Rows from block 7 of the image encoder, named by matrix and row number. Rows with one number belong to one neuron. Each number is 128 + 32 x the weight over its row's rms, rounded and kept within 0 to 255. All counts start at 0. Numbers have three digits each. After the name is the row's rms in percent of the matrix's.
# fc1: MLP up (encoder.blocks.7.mlp.fc1.weight, 768x192), inputs 0-95
# fc2: MLP down (encoder.blocks.7.mlp.fc2.weight, 192x768, transposed), outputs 0-95
fc1.202 088:136101112136139168126134091051159138119170132153148123100151092130086149124127133133115081114115135125145149100127193110137102107163157106096133148128090161178135098075169082057135130154091167117117145131158184129120116140087185119085147145046086085136086134184101145146072155137155125082
fc1.203 093:175092133140125155176139128169151069117122109139099074160112116099081143101144147106126133150193176088139178078067166139178103164119118092136185114078092105096152117105134118143096167150112152130111171144128178152173146139101103140166154117176114143162117139132136157077104129079037093133
fc1.204 102:158108134158081135077139124131167124108173059081117152144094204128061152138165094198069122069140028099155163190157113109114117093139155092154121150164154156087096149119120084131125130140093140126176118170091141117138097100116115114192133101108092143078154189201129121108161128168165087126
fc1.205 088:088154112092124147143138116145184114089134144142135163080137180113203132098166137104119130120143147138131133110111146126151174111108195149105172129179105144151093125161167155193108133201150156196093074161191165182128157106169083164052149155094105172086091146153117156139108136123132115151
fc1.206 099:150172157084151062215149181149135110113138009140131165152127077124116106117155138108150167144173126090152141159105140121122168121162119165131123138124090182082140094116121089123137132107139133106125140118063161194163108108131170111143131142126134216208153096163205198135149159173152116151
fc1.207 094:098088083104097142081131097123084110119099176099106122089110155167162114131101127156119056117145107101153133162121212152148147110134206141161087123169136138224106133122114059138090170110083146078139123142133168106117157128088133064102112158121116073078163130149076123118088142135123145177
fc1.208 096:140152135053125153141161095147221150115115118158141139132111091170145086118204179136105142084128018136130090168060122103161071093111062140075085133109112170168135075129134094213110169121097150159141141121073140168126129115133100112139154129082125116132078094100104130119125119112093135119
fc1.209 105:107079188107047143179140151105124120111095119163072100133104137111163071075121138108070194130136155118153116152154119089104162115129125081166139138149134129068160091143149135131090106152125175095125184105114111138150049139120170150145153118056162178230156130123120155127133172129153137134
fc1.210 090:126166123051175170110060143164127130121175157193186186143131129140106091109118110151101116074110141202119169148079091141034093131148088134129100112165103194096150149143104156144155162169111137160123129119175120142122151090085155092117221184137161168130131150151097126102142139123151112173
fc1.211 104:168165151104134145154147136112162154035169138082188134144112160173134125152124084097155158156120119178164111131081109173116185105107114144166148120085133197122099119112148094142109151134123103182143153126145165119114134063139145186143120100145113097144113152127180085133186153156168128144
fc1.212 095:175131143164097115102152161110120189068139084088144129202145111134121155118115150054098062136103158059112154099121120106144132036123148126157103122151125125162123199141087042125065103129098131145125130096110114123140150134119108129152125124097147139141108144132167115071120132090143153180
fc1.213 085:187104208124106161172145149117103134126120130125091106158101076121170136148155098143172134074049150148088153113146152132114146145124164132122088103139166136119126089140126089080177065099086151104123128102178216121177092112114100116098153141064080115055103133115120093158117150155113187182
fc1.214 087:103108120104105126136113137132131085156187071096178112169156148084106106149148121084117087169149174162181101090167137110168131146080167100151152074144165124162115109090124171159123125103152180111120146141198152144150148161205141184109091096153193103165106147155147116142151128109140136165
fc1.215 114:088108084125072125156132107071093158065094148141142138169132137085139125086145119054123152150116145123130135151141126131128116052110123129106113129255088131107095129069129178074154133131135153192086102128131133119108115128153139123190133130152187129110157136144134142134144126044151129116
fc1.216 094:163118123139137089173211096157159092066160147127084145050145107164143135185138106158086092145162103131133164168148054152171193145127123149106101195069142198106144124157125154131158115171178169093094133117124106111136077105150142179114134138157118109105117138107088120143148171097224179112
fc1.217 082:183107162100166141147113157201120158098118116134165107155126105167157192147141160145131091075125107172091149146167111141130178088120094097086142141132147099130102180118069177136097140078146156073141097143144093129106186124092144099125126110146144159125162147115133101111131179080095077105
fc1.218 111:106131131117126137106069142109190174173056147150136148152084055204081137131089082174129190098087107097123123127097049132114138151081189155117109093163118093102101104121133041134153123094187185123138155096150153117125040063121099123130148106122113165113128170115110155149134150163174104082
fc1.219 093:163081142208135065130113199126129132166147134146135113092183109111167143143114109131149147145074099060151194095111113175126069109177175159105195084105118079120092160099088103133098112134092110169135133132113186157191151135100134070115214067143134092146135093102160099131132126151112161109
fc1.220 095:107156154104208101093121098072094163125163145036143077115096120140185125105130135098079147111106181133114089108146127129135154128173097118162131123129112148152153129098112145143192155108125160138090110133174110146124130096100089102112158103147082102115101143130112120126128162255130212188
fc1.221 101:095117124105131166116145087139201096064158138103112114130099164115144113091142116075147158102096093170127135105138141109119152141133144105124160094088081171139139132105105104166118148155133161131156147100076094120163076186096182099136092111100140141157059153097138117071186165051106167099
fc1.222 098:120164093134133120154098107082157135148161155106098115088122118156186146159143129093163107152141117156106129131110150133152115144146167133138152145062118096163113172125142106168173115198106097083091092072158140119164083166073184168096122132141122106211122132200140142104153115086109192163
fc1.223 088:098150024104107128139105125165083086123093097074151163116084086177075073110119151131123077076143064132090137154156172131127115108140146144134146127151129093116148113122121165180115101144146168103167109140118152098109157034122115109147128113110174167101148172164132088142158109122135155140
fc1.224 099:112175088134118123115142180141106128107120130192085114200165114162160148137168059141118117116155131096161140096122049089090141148148082097104128107118072059163141198085057114126073150114155161114161061153119061167151136138124109150072127130148174115165126178121154167160136135152074101135
fc1.225 094:101182119082119121122155080150129109056158103082132073142113121075136104121154150107112148142108159129119117131128182137122126100135106112116143121187105148133144122114146179100084086143161087146088123103120132110144148150101109107156080062145191124173116117113145131123131105141107107095
fc1.226 112:220146151129127130038170113099117148089112111136147120166129093132122100191127118131128170092087132147169172087099117125138112191106110169145110158124135113162131058105134147109122160120098104141140121197128155075128073122093056140093069097102151116073096189157119095101144095147107080169
fc1.227 107:104072185118091142074116110097167112062153096084158092136126126140141107130169173199102061144093137090167146091074094118091118171089137095120143146122158118166113142154168098113118134155105200107144165133122143105154147114086161110183128124198176131096112129122188104091122125167173158107
fc1.228 094:133091153117159071168108159119150087147140157136114118124175120048146115093172136138089168118126083154097142180154136162108098160139143159108121106106115142165132135135152181163133157109095148098092174181081164122089188137143163145090137149131157145166075159218094134124080148142078157084
fc1.229 101:170019138142097096190094143096173147084115146044153134171087101162115172136100148138113122097101125131120173139130106128149163193117112157118195137092175098190110141092147113145117129149142134088116148095106162136091097091075093189177116103188179095105138133125201145101161117184119098170
fc1.230 115:092047149113165124158106124118147117117136174118144096092077172127145166220154125121067174161197190219138116112072069123134174134124124108127111102102116134094108108140127136099184115083154137148120157129159154101138105153092155102091084151137140129153086097135150172133127085112140156099
fc1.231 103:112119148153146160199124193115094083142112156125072133119188046132139102114031106170096113146160117080155116157194118154113151074118158138097126155144139179150114149119130137125103145103117153127041116135154090085171090192073104145083089096045088160142134124130104112086105087127120122104
fc1.232 115:156143085164126111128142130146097148100129094126086155129110116142094173078157155082062146168130157113183121184113116158131114243165112126081087175098070142093136196145090128153151162154153170120131152137122115099102133159086118096144111204139167113133144130180120172126127125086111137087
fc1.233 091:076109120118107102145099162076125198126143110163154088089076152060045137129134146130137097156172152099146144152196207113124097114145167084150174080123109158098150119097108108088087144140159168095106154148117154090106174108117109077104157098119105164130095137176127110099134153132073118130
fc1.234 118:107134169076073152118175159168140143089170143068122132132080064108089163158092140108096076092151112095128141109106175143137083127143111101102170161082096078089159130135139092170105193088088192140096123156110142037135101165127172131134120108086139125154128172120147144089138152080123111099
fc1.235 090:073171106170094126116096203165120172085111119109157120104078074088117080085123142125116128168125136157127114102122126078086125119152110088151181117121094126140032119114171117162120124129152071129135151125126195143154149122181094135114100139094046126125148126154149103117051129156124134169
fc1.236 114:147172115094170134091215144137125143103128090098116167115123133136113132166116178130067085108168095128105107162141174139104145079109141105135099088063107036175146144126153166103107059130089221126166147132111151113091110125094089106159081158170067159141132086099107062098144146124124142155
fc1.237 091:166106107152064120143144072062075177129174124086130109085090103085170131113170168140149141115139097136161141148118088133083128137107193095168131121125125149159115092031136171114114133144079140200119128114133172134108146183116181065146107132123138111122175114036149107089084104117142123144
fc1.238 095:089215121110125096140142143166113124128094140106181078163130155102065114143100086184123124132180070136155114095112159117102051093066092145094110105111127152100075148140085095105093195134152147136083092202097099102158112112093088127166170146110094141185145164155158113135164170134063165158
fc1.239 102:088154148138166135215126071170075100082120124137159159131133180079138122146134115180121146100136071126106126159095121082127086154191129158097153148152063132130120111144099095197112084078160166155168080147185105138104138135119127129099107148147064080104128108107134101147186120132110166153
fc1.240 093:094129102118129126175151174072094159099139139202097117119132113123134112147099147179111173138108121089145163151113128131119136090168094127158099142117098118032090103180096116081110157137115172165154116131111113151138176123133203134120186144115161076097135139103102154115136143161177142082
fc1.241 134:195137162152108115169122164094110197132142155170152143194155105133096180113167088141099111072104110138105172056128142176146190114082130144082107095151086107116150162102132084139131113108154100135109148154159156143128116101112118143085149110153120108123096129177117104094152102105154160136
fc1.242 089:121144127113130120098190055126099085100138129121123105114100106151128161169168070125097166106121129170116112052166110093077126109116122195117123130166111118153132133132143177133108125095110097096186096149144111123135091177171114142119062138161116157145126109167117124082166095121127104090
fc1.243 093:154129152192171123102118124142119166130157074116161163095131147099123107199117136072141136115141137075123118081137163083112106101097141148114152116091114179120128119149183123103117104156221130106049120129166045095116100144167131085130146133131168115095114079103092102163113085158112118077
fc1.245 094:140143064150143113119175099147164110145091120099146149108148095072134145152209157128051169124073041141126148089163196107111102162124086142152133152159114100114110111174150057100116204154137101171120073153111170053114166135153139064130144093142137120153100084130130134122079115110159140114
fc1.246 099:207152139168113157142101172111127105101122115075148112059169063083176119128066137071137162104144101151059091162119085122104122138162147105091184149094170111067104142146103118140133146137137150101186118112143131158176117168151087100065122140142132074117160063118172174133131088122082112098
fc1.247 112:130142080117134144117127132091129112145161159135119115068143124072072097066162157135135116145143154165097138102130173146133156133156134107117082129094110124108124128190158144138171097060154137166120122126172178203085140148129138096113120094128115142094145124147137122162170149202100114130
fc1.248 108:151113162160103141088180146110109118116109147165166139176163136163099122061156151063136141115098158150143146125150160083150149154075150180076123173251094141138134164161090173087125122097146143083098065088129178110155153157094129125123166124134130151098053128076102116146158127142146112115
fc1.249 102:141120190065124133180163088119203119089095174133144142159144172082166134129159092064084218119101155136099116114132134109154144097169113076121124117104144142158177060108097165136160160123121144126160213123155121126103097137076139092097149067147144086134101167166171155111149095160121099133
fc1.250 106:168060112115141110140122142089094203168111163215086121113104130109021164066167134126129130158135142166068144170125140160137150131217096090158158196136171137119163148119109146185143100179130131149165174118194115167200128159103115132094150147143133140120183201131136142133131156099124152108
fc1.251 083:133144168102146171150139102150146152157094126115111114128174179092076100113144078088041116121103187169151117151122089123136158145075120164101137137146171144145087145136165138198086225141115087139151088168147079098163140138124102155124057094122153126090143166164156126126142135093160112124
fc1.252 121:097112135134112156143123107133103137086173119096188129151171127104128165134124137156099108149134132162075123231120118150120142151130078114093088101036131133205097105101167113087115113174119122153172068136108111139086117112119098189093162101148075131185100142126149101129160095150129142196
fc1.253 108:127171101105123131099103128136074179123138143156112127129122083136066102132041115106092152170100133081187175108136093130149168100127206137113090089166145122096142098083121145086125143155114120123148148091159179085076097113108121111123122122081082094120170154098096129147138167250094171135
fc1.254 092:176167179109121076139051188115127076131134123143119117089151126130122151111126102142146115085184153109123167142162158112195116121099134168106139132104093166072134115157097160127126103070150124118120117117171146094148168084149091077171102127082136172116154107119141171097089145122098178127
fc1.255 086:096101091135054138157166127123162073175120166116095071092214093118121084119138036112115152117150148100147145126106168167115120128147082112135133087086129161089098084175144119124142072075130130159137133108144148135121144159083130120159137165109114120120092160128084108128098140123128062230
fc1.256 080:105136091166108084079084134089130141128157122100151172056118122118077103109113084068152090131078169154132146111171160108069104162105047143143114132130164109165159100085177103196125114107122089163119149110138121109117142116136042105192118103137129154150163152159135188103143115142095105119
fc1.257 119:156117142136098104106079130119159088116080120144136143141155123149116211061096082063165147101187156116135122099135107078179098179149137149129133106102105165141120187170109128100143102114176119117044059157119130121133125043058078196139091149109157126093183141125115074113077084146125121125
fc1.258 093:176153102170112126099129112130078114112092180104144153078043095148134129117095143089145150126130103114071163117157172192132158093114160145103083146134101112139121120103134148135056090165143168129120095092077098087116157088172122149147057070106134154140101121108104145137107069099215126103
fc1.259 090:090143179115063163159081157091115139139135131131141142116060153105165127146189152126143142111053127113055068060130143152074114113162131126184121097175142155158129095102148122058220130132140164166106120122145117164080118120116099116117159091134164148128112101163177148131151146164094111101
fc1.260 105:133170180162119150141119090160117123156130152170195130149094125146141114124161146190128157132145142114091067098118116101154092121132094114180101138154143157119123133086086075076076141084168137112192107180083145151182155109120127110085158206149162148134096140075132131166107185132144196164
fc1.261 091:160135102122111159118123119138156107136190115095147120125155029090166121157169197106080115179100103137212138161125115129122099127046066138109105165150120163086123149105182162177137152106181138148106118142126172186136124077152163132188125109113168137085157085140100131147068094078172112093
fc1.262 085:139133172147164136098153160091194130175072147109156119145105081151140162131087122099119116075083138072137177135083155107076186136092133151080138145128179110102135113120135143154109075203157114100110154164108137097088062113089094094102091093098091178156125161125053136105178153237108122123
fc1.263 103:090163157181127078130095121091162175143135168118164140143101121157126163126138098141142114115121148136178129126127135076072143070140107109096123158176114098151110130099141109194141171132098122128134141165131132108136172117118122117122142121154050118187137169163129130074094115072122147148
fc1.264 107:110149172180164186097124107117091127155155126112215149137092082106089161148112120040133096136128066133099142155098129136072104154107127143080159152125145142161136085136158145183093153149137128095105141164052118166155166165079118128089113197131144129123053105101110187074173104129129130116
fc1.265 097:111102168159150126166123125154181086087099109151137162148143140112143104122122169070158162101156136178123042216152067128164076155122055148162102090124165094152110152167095167118060134136148129110067159129163147129125118088121113100115082107117139134169158193183154122123173114165045168109
fc1.266 109:116143113121127138142118139101150146036102105110106073152108148156154086120098137145101156134108132151121183117160155153115158197117081123152071129186131163173114094084086083096072123101144157164072127202158131106151146057110092159160132093159103102058175178126149087113074111150074125142
fc1.267 094:148090109153143135100150133108111122088127163127146151125100132090079130145088108161114135107120149105106148110131136118087121125160125152077109052154059122143059135164133063064159087107120055126183073126127104145113127104124116099103158170086037163100100114128143132100117107092172126157
fc1.268 093:151124144127121092155126100097112124128126080093137147108067132143089164114098111112134110104098060162091133119121107156120167109164223154101146161171117111083100085068142164147118106145131115109102080121163106161133173109193123155094137145093133087121102097107171104093130044142059124127
fc1.269 093:121150117163133115144085169087095096203145147102170082114117194130165154065130150103077112042117133159148121099085126161171100116118088103063152149144127133110104121138108116150107135130107110170098058131068113105090090078127122163107126085114137211214163134161149141148095115113089133113
fc1.270 115:107139077203174155084180118168158171095141110130136090152078145145069153146121125114086157123142121123135133131124129192183174127144119112126090067161152122151152134121087076091088117135146089156117093146138204118129137171148153124125151116128142095104105139143097108127136129120091130173
fc1.271 119:167107111149143144140083128151099199108078108067181128118151141140164120118090045131103116154145200108100042133089149083110154182107183116066125120078173132121087136165140126161161106058150128092109129089099123172127173150090122117112126152130128090124162134125140096113124145104152104165
fc2.202 096:136136138137183104100160082083164110154058145187157159150107040190128094116111149108169088118081137200072146079116104111142091116138108120114172139088115146143117131153084074125117122134170084097152132110053149073092117166085141139131111119172111116129116146130113154098169122121137110109
fc2.203 091:162128187137158124083089118105103138177074114132150107089143121110088108159211139142140116114058105109134151086162140112100123068104156139120085180128115161126097085094140100083171162128140113125076062099157114100140149087165102097097088168122167139142169121112168119072125145136077113152
fc2.204 102:060137096146139139146133121149096077094124115206076145137146112149078147192160082081188125183133168178142094133103136104136067125092131144086108152173123096139177143128138173170153129099118104133162136117151124153151165120144151134125106170117124167069157099066106080108131147122128164143
fc2.205 092:141115141150152095130127144080126133136176170173155159087162139098147150160135186118150140159125163142131104125085140145111107152063082126113108195152135086134179127130125108123091108150136132061133132067109058147161158140122126135063120173133136099152143160047141065107102121128177063198
fc2.206 095:177115176123134154164108158131118094134172106105134103141154142157166134143126142105147123119145141161135117088092162066105092139123113077113135127142157107079090192139151167141099119098111142148055137164155146152109147129081173122132139146092097129157061148118142092120148101099118175144
fc2.207 089:156104111170128121094185171109104116175073115134107142169142122147095090169136102114123094190111205139163182172193141143110076138120122163092123165133140101115108124134120105123120185104159123147130178146143156074119153102073131139136109198149162099137142138170108195121087123109172159110
fc2.208 100:122118100164216178104122134110088108121117149173150119157089118155082101165140133120122050131185178120107105134105157087112114183149171072119113188145148112064159167122147099128095189089076123133174094199119141147162087173118167162130140111108165074100123162113119079144144137071124122185
fc2.209 111:096118140150121112156086158117095216117092085108172151096136120103162117140162122083145137188131190123159129146108129107167078087112135087112137146104150162130080187119163147099132183085160139084121154105124116133094133142118093192115144128184165116172140128131116125149090147116174143152
fc2.210 091:162157130129111167190085106065080098147072188075158135116126125132074096172094121159178175185083140055102107119118102149175126134164114128147151071150139141117138071096145191144098089058063113155144133105131145091113144145153090106144174084155116108145119118100158150121159178078100174096
fc2.211 108:113111146103113107204130135109152161176108149076143126125071129137096088114150194130136113132080148119079129146172108110121126126153122141135145135110145107092160121141118170120171094158072098136117160165079139117154147085121062151131160174114081119143144068111146131143190197162132113107
fc2.212 092:156182188122125097138165135097133119172102077090184145098158125173132088159177098123142136052151146147130089081180125116193173069093195157095133157105135152135105137142123156074104102131100116147130145097155139089105177118137136099124136121069144066131123047117150202119099163125081138088
fc2.213 087:129191156177125074181151111143116145157079147203121082146129127138109144106127114127125108153110145112128093060093139116111124094132089120169150134082111117116064098156069103163096176148145077151086103078089149175172142148151129151102151136132011077118116133174109087161120137128112116153
fc2.214 091:129106131130105144156130090124111137126173139151133084148109137102110097171139083135118133087040145097086180104144107117146141106140123097139075182122164136147050118147146112162086110125119099172166132092100126156083165203112159159153070109137111096149159138065156064130080107165167092166
fc2.215 114:137092157091066120113101146090151145109126140108205156131184129101134100079146091095107105073134121123115147124119106144058139109159094123134173159073099070181053087157072100146131113073117121130124141094184098109081100154129123125091132143114049108072111133082150075077097096116164098122
fc2.216 095:122127088122130083124096061160091094052129105160105114125037082198202146113144111170189132199049138174161127119141121158104141115100109094143131115133121112136050093077144160148127131154083120147138104111108103129178152132162103191115115133107126170146128088171109109173161105093119130134
fc2.217 098:107163089079117117174149099128091171105087190115127122124125119142169064116141137183074164155126075099139104104101157082177138115121136139176126160134059170112192074128124105131135183104131156134104111172130117151133181143095136052118130121176142104155145169072127053193164143124092111116
fc2.218 106:149070172111139111163129103166151108169107172104101156135118118111138101111175095138122143156094116121138106106132164113086147150196121140182134166135141085095175069137114115104175127149164170131128179099156166134158161131143130109129101116095122088178124121120134136117182194078152108115
fc2.219 087:141143068157151097093062077098104143168050086150133093112156136102155114122142146131105151081055155154103148132112108113137132233103109143118102121077123103116124088113135117110084172169155102143167146160159187143128104094131159070164116095113123101113097140142173119122119061163081127093
fc2.220 092:174185188128129158145140121149182157148110133137162148166125147160093186101150096126157109147113135101175140125134108124125114188156125084136105163174149105095148151153088112116126133076118109105048139107162098147189070118123129176078099043143107126127093120130121148173132184114095168118
fc2.221 100:188123114200141174121090080123153107164109061134081130122152092131127177074151136113045106155118076100115128154129186129104160204120134098139141140140134131140112098079103139084162164116095081077098105109078142168152104082141139133080151150108144104192166113135061108089146124127113109148
fc2.222 096:094183103154166113062097058098180117115138099193128090092136149143136088098143072097105077099137059109130212137141162108145175160118075132111169116147175143131116103119192130163127099114095073072140168098087145100122183122040123118126078139104112163129172095172091135138103122093072111109
fc2.223 077:145133108091098117127091196102169103121127159117118103118123154133123130145155106155148112122166110060086084088122139137120151171191162143119112110200085129137153124097125198131121166162128144129115133119139119108120088140150098191116120065133191092117164147077137103103130144150135151101
fc2.224 095:144090137131108096152086147135114140069099144083089150124090139163172126172063123156106149091090151142106156137123150128153117062113092154096136134131171131156137126110170230174182136137116132153096112100056092132149144117126090109133165087091140128119081139144118102077197153103157125120
fc2.225 100:140144132127091182121121134128167156173076102132130180141105144130087218103143129093146157161137166100180123097060134161081100167147111098176138156082201136148059149195131125150164099086144208093098123170099147141140138125090056131101157167134060104088158124143126141068163102116098109146
fc2.226 108:125129121078191121174209142103106111117105147089097161113139130165107122112134155130136138100163128064068092154097153187092126100131127197085172077158149157152155065122160138138127144127113094129116079115118135072152112120147068078092138164167095205047116095169140086124113107203143085102
fc2.227 101:169141139122138223127102102144111108114149117143133128189095076159133136110119114172132136172103151061073180148155073148090067123158141148145124167124126150166117159125069127076167109079093093117199116101086156126104158120081118170177114177202160107101190159096140143076099165110140112178
fc2.228 091:179139116137169076133181172083106139177157124148069094115167160135110124096117203177153109132160156124127154021159090107163161085070083142104089116133150160111136098135132078100120119134127145120071077154140152104090150113102053136177138073109204146187139085085208136123085126144143166154
fc2.229 107:139098117110069196144081099174111103171092095173110152167139080112118126074091150065102173129162158121144173157093163151112131115184094114147110124086181099153091128116118137102160124186100161111059123123193139155084163142124112177152172087158176113140170114138136125155153183154168150173
fc2.230 116:118186119143125126157136089136128132112137172151134148081097136133078057093144108151122185129178153092111079059148093106189111154144096126077146136149150159061122070155109116106133142161122134103166102096107157069126177120120130135148153127113128152158175166088107120140142073151083152064
fc2.231 109:092099111127097133114139098174084113160194080169098141145113141137154068191111136162137165128114103137130131106100135153125087109125121125101183125127124118110166129083135115113178182107126127102133123133082136129156198101115161152122106119093122086088102038118198122131088135131185140168
fc2.232 116:177086130098146154133214151193078146141085124091149112132134149101127130156120132147133132112102144112149114121186108110121127122149098120142203150111089147151103088090122087098119084155145139104139103175136100121146162077102097126175149130097080145155129104119171107032128097143144164117
fc2.233 091:118118114082098134155095189161136107140167126136144066084152110130091084111054152115144192086117182122128054146090171165139100071166126193111168154152078084139109131142138097106144147080166083186149084166085163087100198082143143142094142162062173151173098114130165172220125127150119149098
fc2.234 112:169207181131165197157157122102181107156146128087094086179123117140140130159160129111176158172060119175156181137135070141086094101097151100109183110168139145128113114105138133105089139135146128099156076146159146149186140082111116163144134190099152116116093091120165203119124099190131137070
fc2.235 104:132131168141157131108119137105085135164127144116152126122108103201131136134114167096118187201099175146106161144152132189104128110162129125101121102165118167201142159138128125140095078146109166152094212148144136134120089135133145125126172031171108125153135174162157124152160134177090177105
fc2.236 101:164091103207143118171098088151128123123088112159114102126134104153090124048083111150143136063185089139148085115136135180101200108091105126103150113104130133137094133148189049133073123137115131175117050103159115087179107103122112144125077122130087125121151108118087103075104049146120059068
fc2.237 093:117115113137128183122169129167131099181129133142125154111111134166092147120182097152120136146112095144146106143084101132134181179102110150139101140078140084167110132158192131125071192135096084127140167154164077113126140122129125182137179127164095141168133084125122098138105133110173143130
fc2.238 092:165162132087172123135136162125125158127173165135158113096136156068121117085098132135134117156133186133093135068156144137099157082101090165090149130129068168149136124124101207134123126077126133114124122180107147170113127084171150120162147081119097143193110118092138230111125135150069138144
fc2.239 112:152126099148110104132145157135148133170124167041109144127160131096123129101102075151020153058173122144071113102122118087116130090158144108189107127119191086146104150152113137071134068145107136108072084081059093147156135168118128118144113124183150142148136168094114107104142094155197066162
fc2.240 092:137077110139099131088140091109107161128110110117125099097137103128080098116087181168109150105109109116123230152120041150155111143117187112121105148075077090153150101073111132155095082119201106127102124116124089100077108138118174138099129098108075128138150144093141090148096099108153100133
fc2.241 114:126162146060147146176141212158127109128089131139180199175109063077134092150141140125098105051142070136101109135139172146120093133159195163149117124117120118167173134157161114149110091147157161117108145143125141032160127083114111138123130170202091109081095159135054100128156112150152168137
fc2.242 085:176170172172137107094108111137092205092095149112131108151168097136122111154150135130179123114063153124092139118103113141145116092070137098135146150113200139137140088121098176124137141136082165075087058146157111120162134064148153170121113033107169095086110219101196083133196160126124124064
fc2.243 099:115189064052140127141157164067149150146142091141132143172162121139131107157176079139151115153128061160113122107101187185115157126092127098130132138124129146107098109147114138120166166091153150182122166122132139114106128206152051102080152089120128181041167144160110136140118155131110191133
fc2.245 095:138194121165112092121161143155077086167155132091198118158169104133131149133181124148190106162112151132163120123103137227180162124088196091123107145119109152139135148117090130165108117102145156143131142164104143091175124134106108097141161103109200105150131131088120125085114077168117064115
fc2.246 096:146055165125122116152205100086097156093154175104141148085128146086102116089116148095119078136149073138092188121157129137096097183087170096162092109107200136162135149120115138161082144084090105104175141125135205099133127136102120154098117149164117138147175170107061118171182085146109119147
fc2.247 122:150121097152129083082163191156054133166119056077174116142151094096162172108118170108163124165081099131154131174145088126154130129097148202147112147118162165102165068156102152132120116137118099132156150136156097152095109113142157174079105112157103163194167147184153085196132160168126188136
fc2.248 103:129118182108115139163150129090118132157091117116127172164095109113125130115147136070152195124115108085151142129097103122167016094143128122152139157072160090170150123174100126183167122106149123063155153124083093098085124130144144185123084137163100101160130134066099160102112124155092144087
fc2.249 094:114171109162186138133169080140129076154074178094084196048119118133081129156149138104086140169132097123134167174116147137141182131105131079149134118124076090082109111159136100138103105079167123164105122137099130106060034096095143135128147182135066113095103107113138114110145145115108118176
fc2.250 112:125149162093176097111105125147140182176089175112090150101195114154111098121137188131139099136162086124068134126133122086153092087073119132127105086109155073135119165117170133146086105186191079158163134057121182117100111127127177138088180129079177109102103131116121142071143066160128091183
fc2.251 097:110144095111117150091128150149168154136119135131103101140130150152075100156128087132114178126145202157143102145096119161140052159131090120124097111165135143115099194095141137171091110102126148025054088138181108141124127157135088169109120110128128068105091150077144121098104137133130148148
fc2.252 112:080109108154079171201118142133114134202145115095116112090117066130098145172137163096083137142145121118143129132089094158112135122126113125117179094185186111069142128077130146149101118184088129099108166144194145106105100098217104148157137084148098167119121154131157129108138191132100148097
fc2.253 110:122117099150144104131061162165145101113164150067173160155147065137137105130123076104127143156175150108128134086114083114138179157121167055139134175171140129141134077109160114154093137101174106148115152099151172123177127150120138111125159158148111110104126044199139071075156059163110115173
fc2.254 099:192115121130123073177148169162157112122116095100140107130161093143141170121133187198112143172163104145094142127126173136153152088125140139107107091162178108170147112152122118161124100098098129193147147127107110156075119081110105065118084112062134093118136144099167110115115138147161101107
fc2.255 094:086131207091140146148136169169204124103089132166141109140147125115184106129113124123144147134133117080077100166161082089166117136123142123174100091119115086141111158092112124116117121071112150146090137108096111143136115163128109110105094157131173080080142143157130109153179111126086091117
fc2.256 085:071128143143166152113107155178113113104141080070099197132133111139122132145109060115108101089172086104133161093181177129171148182134077120129127134128156135128065132176160129140098158116115151103159080133098133132162092120123141111127136103006164154152119213117063156144151120123144158142
fc2.257 125:111088171144083118118107170107120174094117112185118086122119121154170086081151183123123094146121150141137196134126188136058154112099122177126148117124121136094120065113042100089144127109155177133104134131115197140162125117141176097109114149105189120152104122166135139096142117158136112149
fc2.258 096:084111132088148132137185083129091129084160112115152129171095176113091116128171197153171104154101155150175106133124148186117084137152142125155133170179141126163143159136117126157126184199131130090145133096143097081109147139077134132090112142118137112120076129107161111081114105232139150119
fc2.259 088:155119155110105137180112155096150216113114091180130174096159127145125106106098139130143156101197121145107208089032153108149150118130065153132134140152155087135132132169135133174109105107132116130156150116132106138173071114129156054066134128098093121123099118105065083118162103088068107183
fc2.260 107:121165107094119101116145181130149118126135169138154132177152202110123235129114093120123081162138064149167069137140137102117151168172125134080118129154142074108089113123142142080179172148129102127094169157135152144126126058095122110094126089136087185148151123166097086080200154110100139133
fc2.261 092:154105123150142123132086170193165114079224158145114144113106044107142159173104095107118211085141134132108198148107144165159109094141141125141105044115133114146126122135158162192115072138146092095094109134151103103124125136181047166114124151076131095126111165111112117131113104118077154155
fc2.262 084:114136195067091175118151077175179149140118146107143157145131098155121129128121154097157121113193084082109177128205160150128132180150073094123212198132064144152134089131181148130176143126116105108131180061142188117164106203133162171136112107117103146176183069151149164112136128117107123068
fc2.263 106:165184143162066198128152097081137106147113125103109130117104049096120097113141121179154128149085120167038133130116099109102195127140108151119174143148108179149100120121202078145109088183113172138119131177140095086210129165153133136112131110150095160091162153182115115147151131163105149079
fc2.264 112:162161096054116109132151080080166186157073108123120148119118114104090174114151120116156129138148082161121108062098215182164099111130122103148102075177126086154133141107122197093149140109150122156126099129102147175127119081145110145114128090166159116099139167137128123081086109094147119130
fc2.265 100:107072142112151129072092106076153175059116169115155180122134151098150142128159144159095098134048110191150130106080127133093046143141129058153133150128082097140161130152144159136090125134188093118105111135131149098091071076143141167124116065152165104144150075091125130187189114098151133104
fc2.266 102:142117092110129185124086145108155118083125094170134145087054144132151155126178143140159171144085155184160097161145136090064139126126081054129123155107115157146138103162139144103129067151162079126092104180048091153106061116117164157155190108159105112097160103138136157092120124111147125177
fc2.267 103:107107066163103178093118104123135157122137170037129165092112073164137106193130149133121111144155137139126068100109130176131104174164132083173128148155162108132175125102107106121136071096137129137114108121105174089092076133060125140122088155078166100122127077122164079136133138159165150112
fc2.268 103:121081156111126159147175117169130111149080207148155138116089142050074173138184149136180153141126072112137172088162142100112077142154135072132116161089159125162086132145128184148154121138177099145120166114161167123096111141116119189080118125169120137117145135128156088061123139121127143127
fc2.269 101:152154157070119108209114121056133129070179136087109162142145122130107122152102110133119153075150144148227138143146136066115104131153156112120109095115137109120106119122138096174159125140120100127150116137113146157133144127147110119115175160122188082108173110166174122092128139160073185114
fc2.270 115:055155186077093129179158141126063205146101081139120146067109084071168129114088123064149114150138164158124094151120110141168137117114130105142127183140172072069096160212106136165099091102148142118130171073149098130155134152134111104068098140090080122179170109166158127172117158126149172187
fc2.271 099:151136111186086092146110104143079089138097086137105089196097125075129150103145111124087116092141156160120145136117119161157131116159113142180129170156106122107131150190126124168111155123125177182039110148097132094107086156115131056037129155145160137057126148142152123139168132121148069110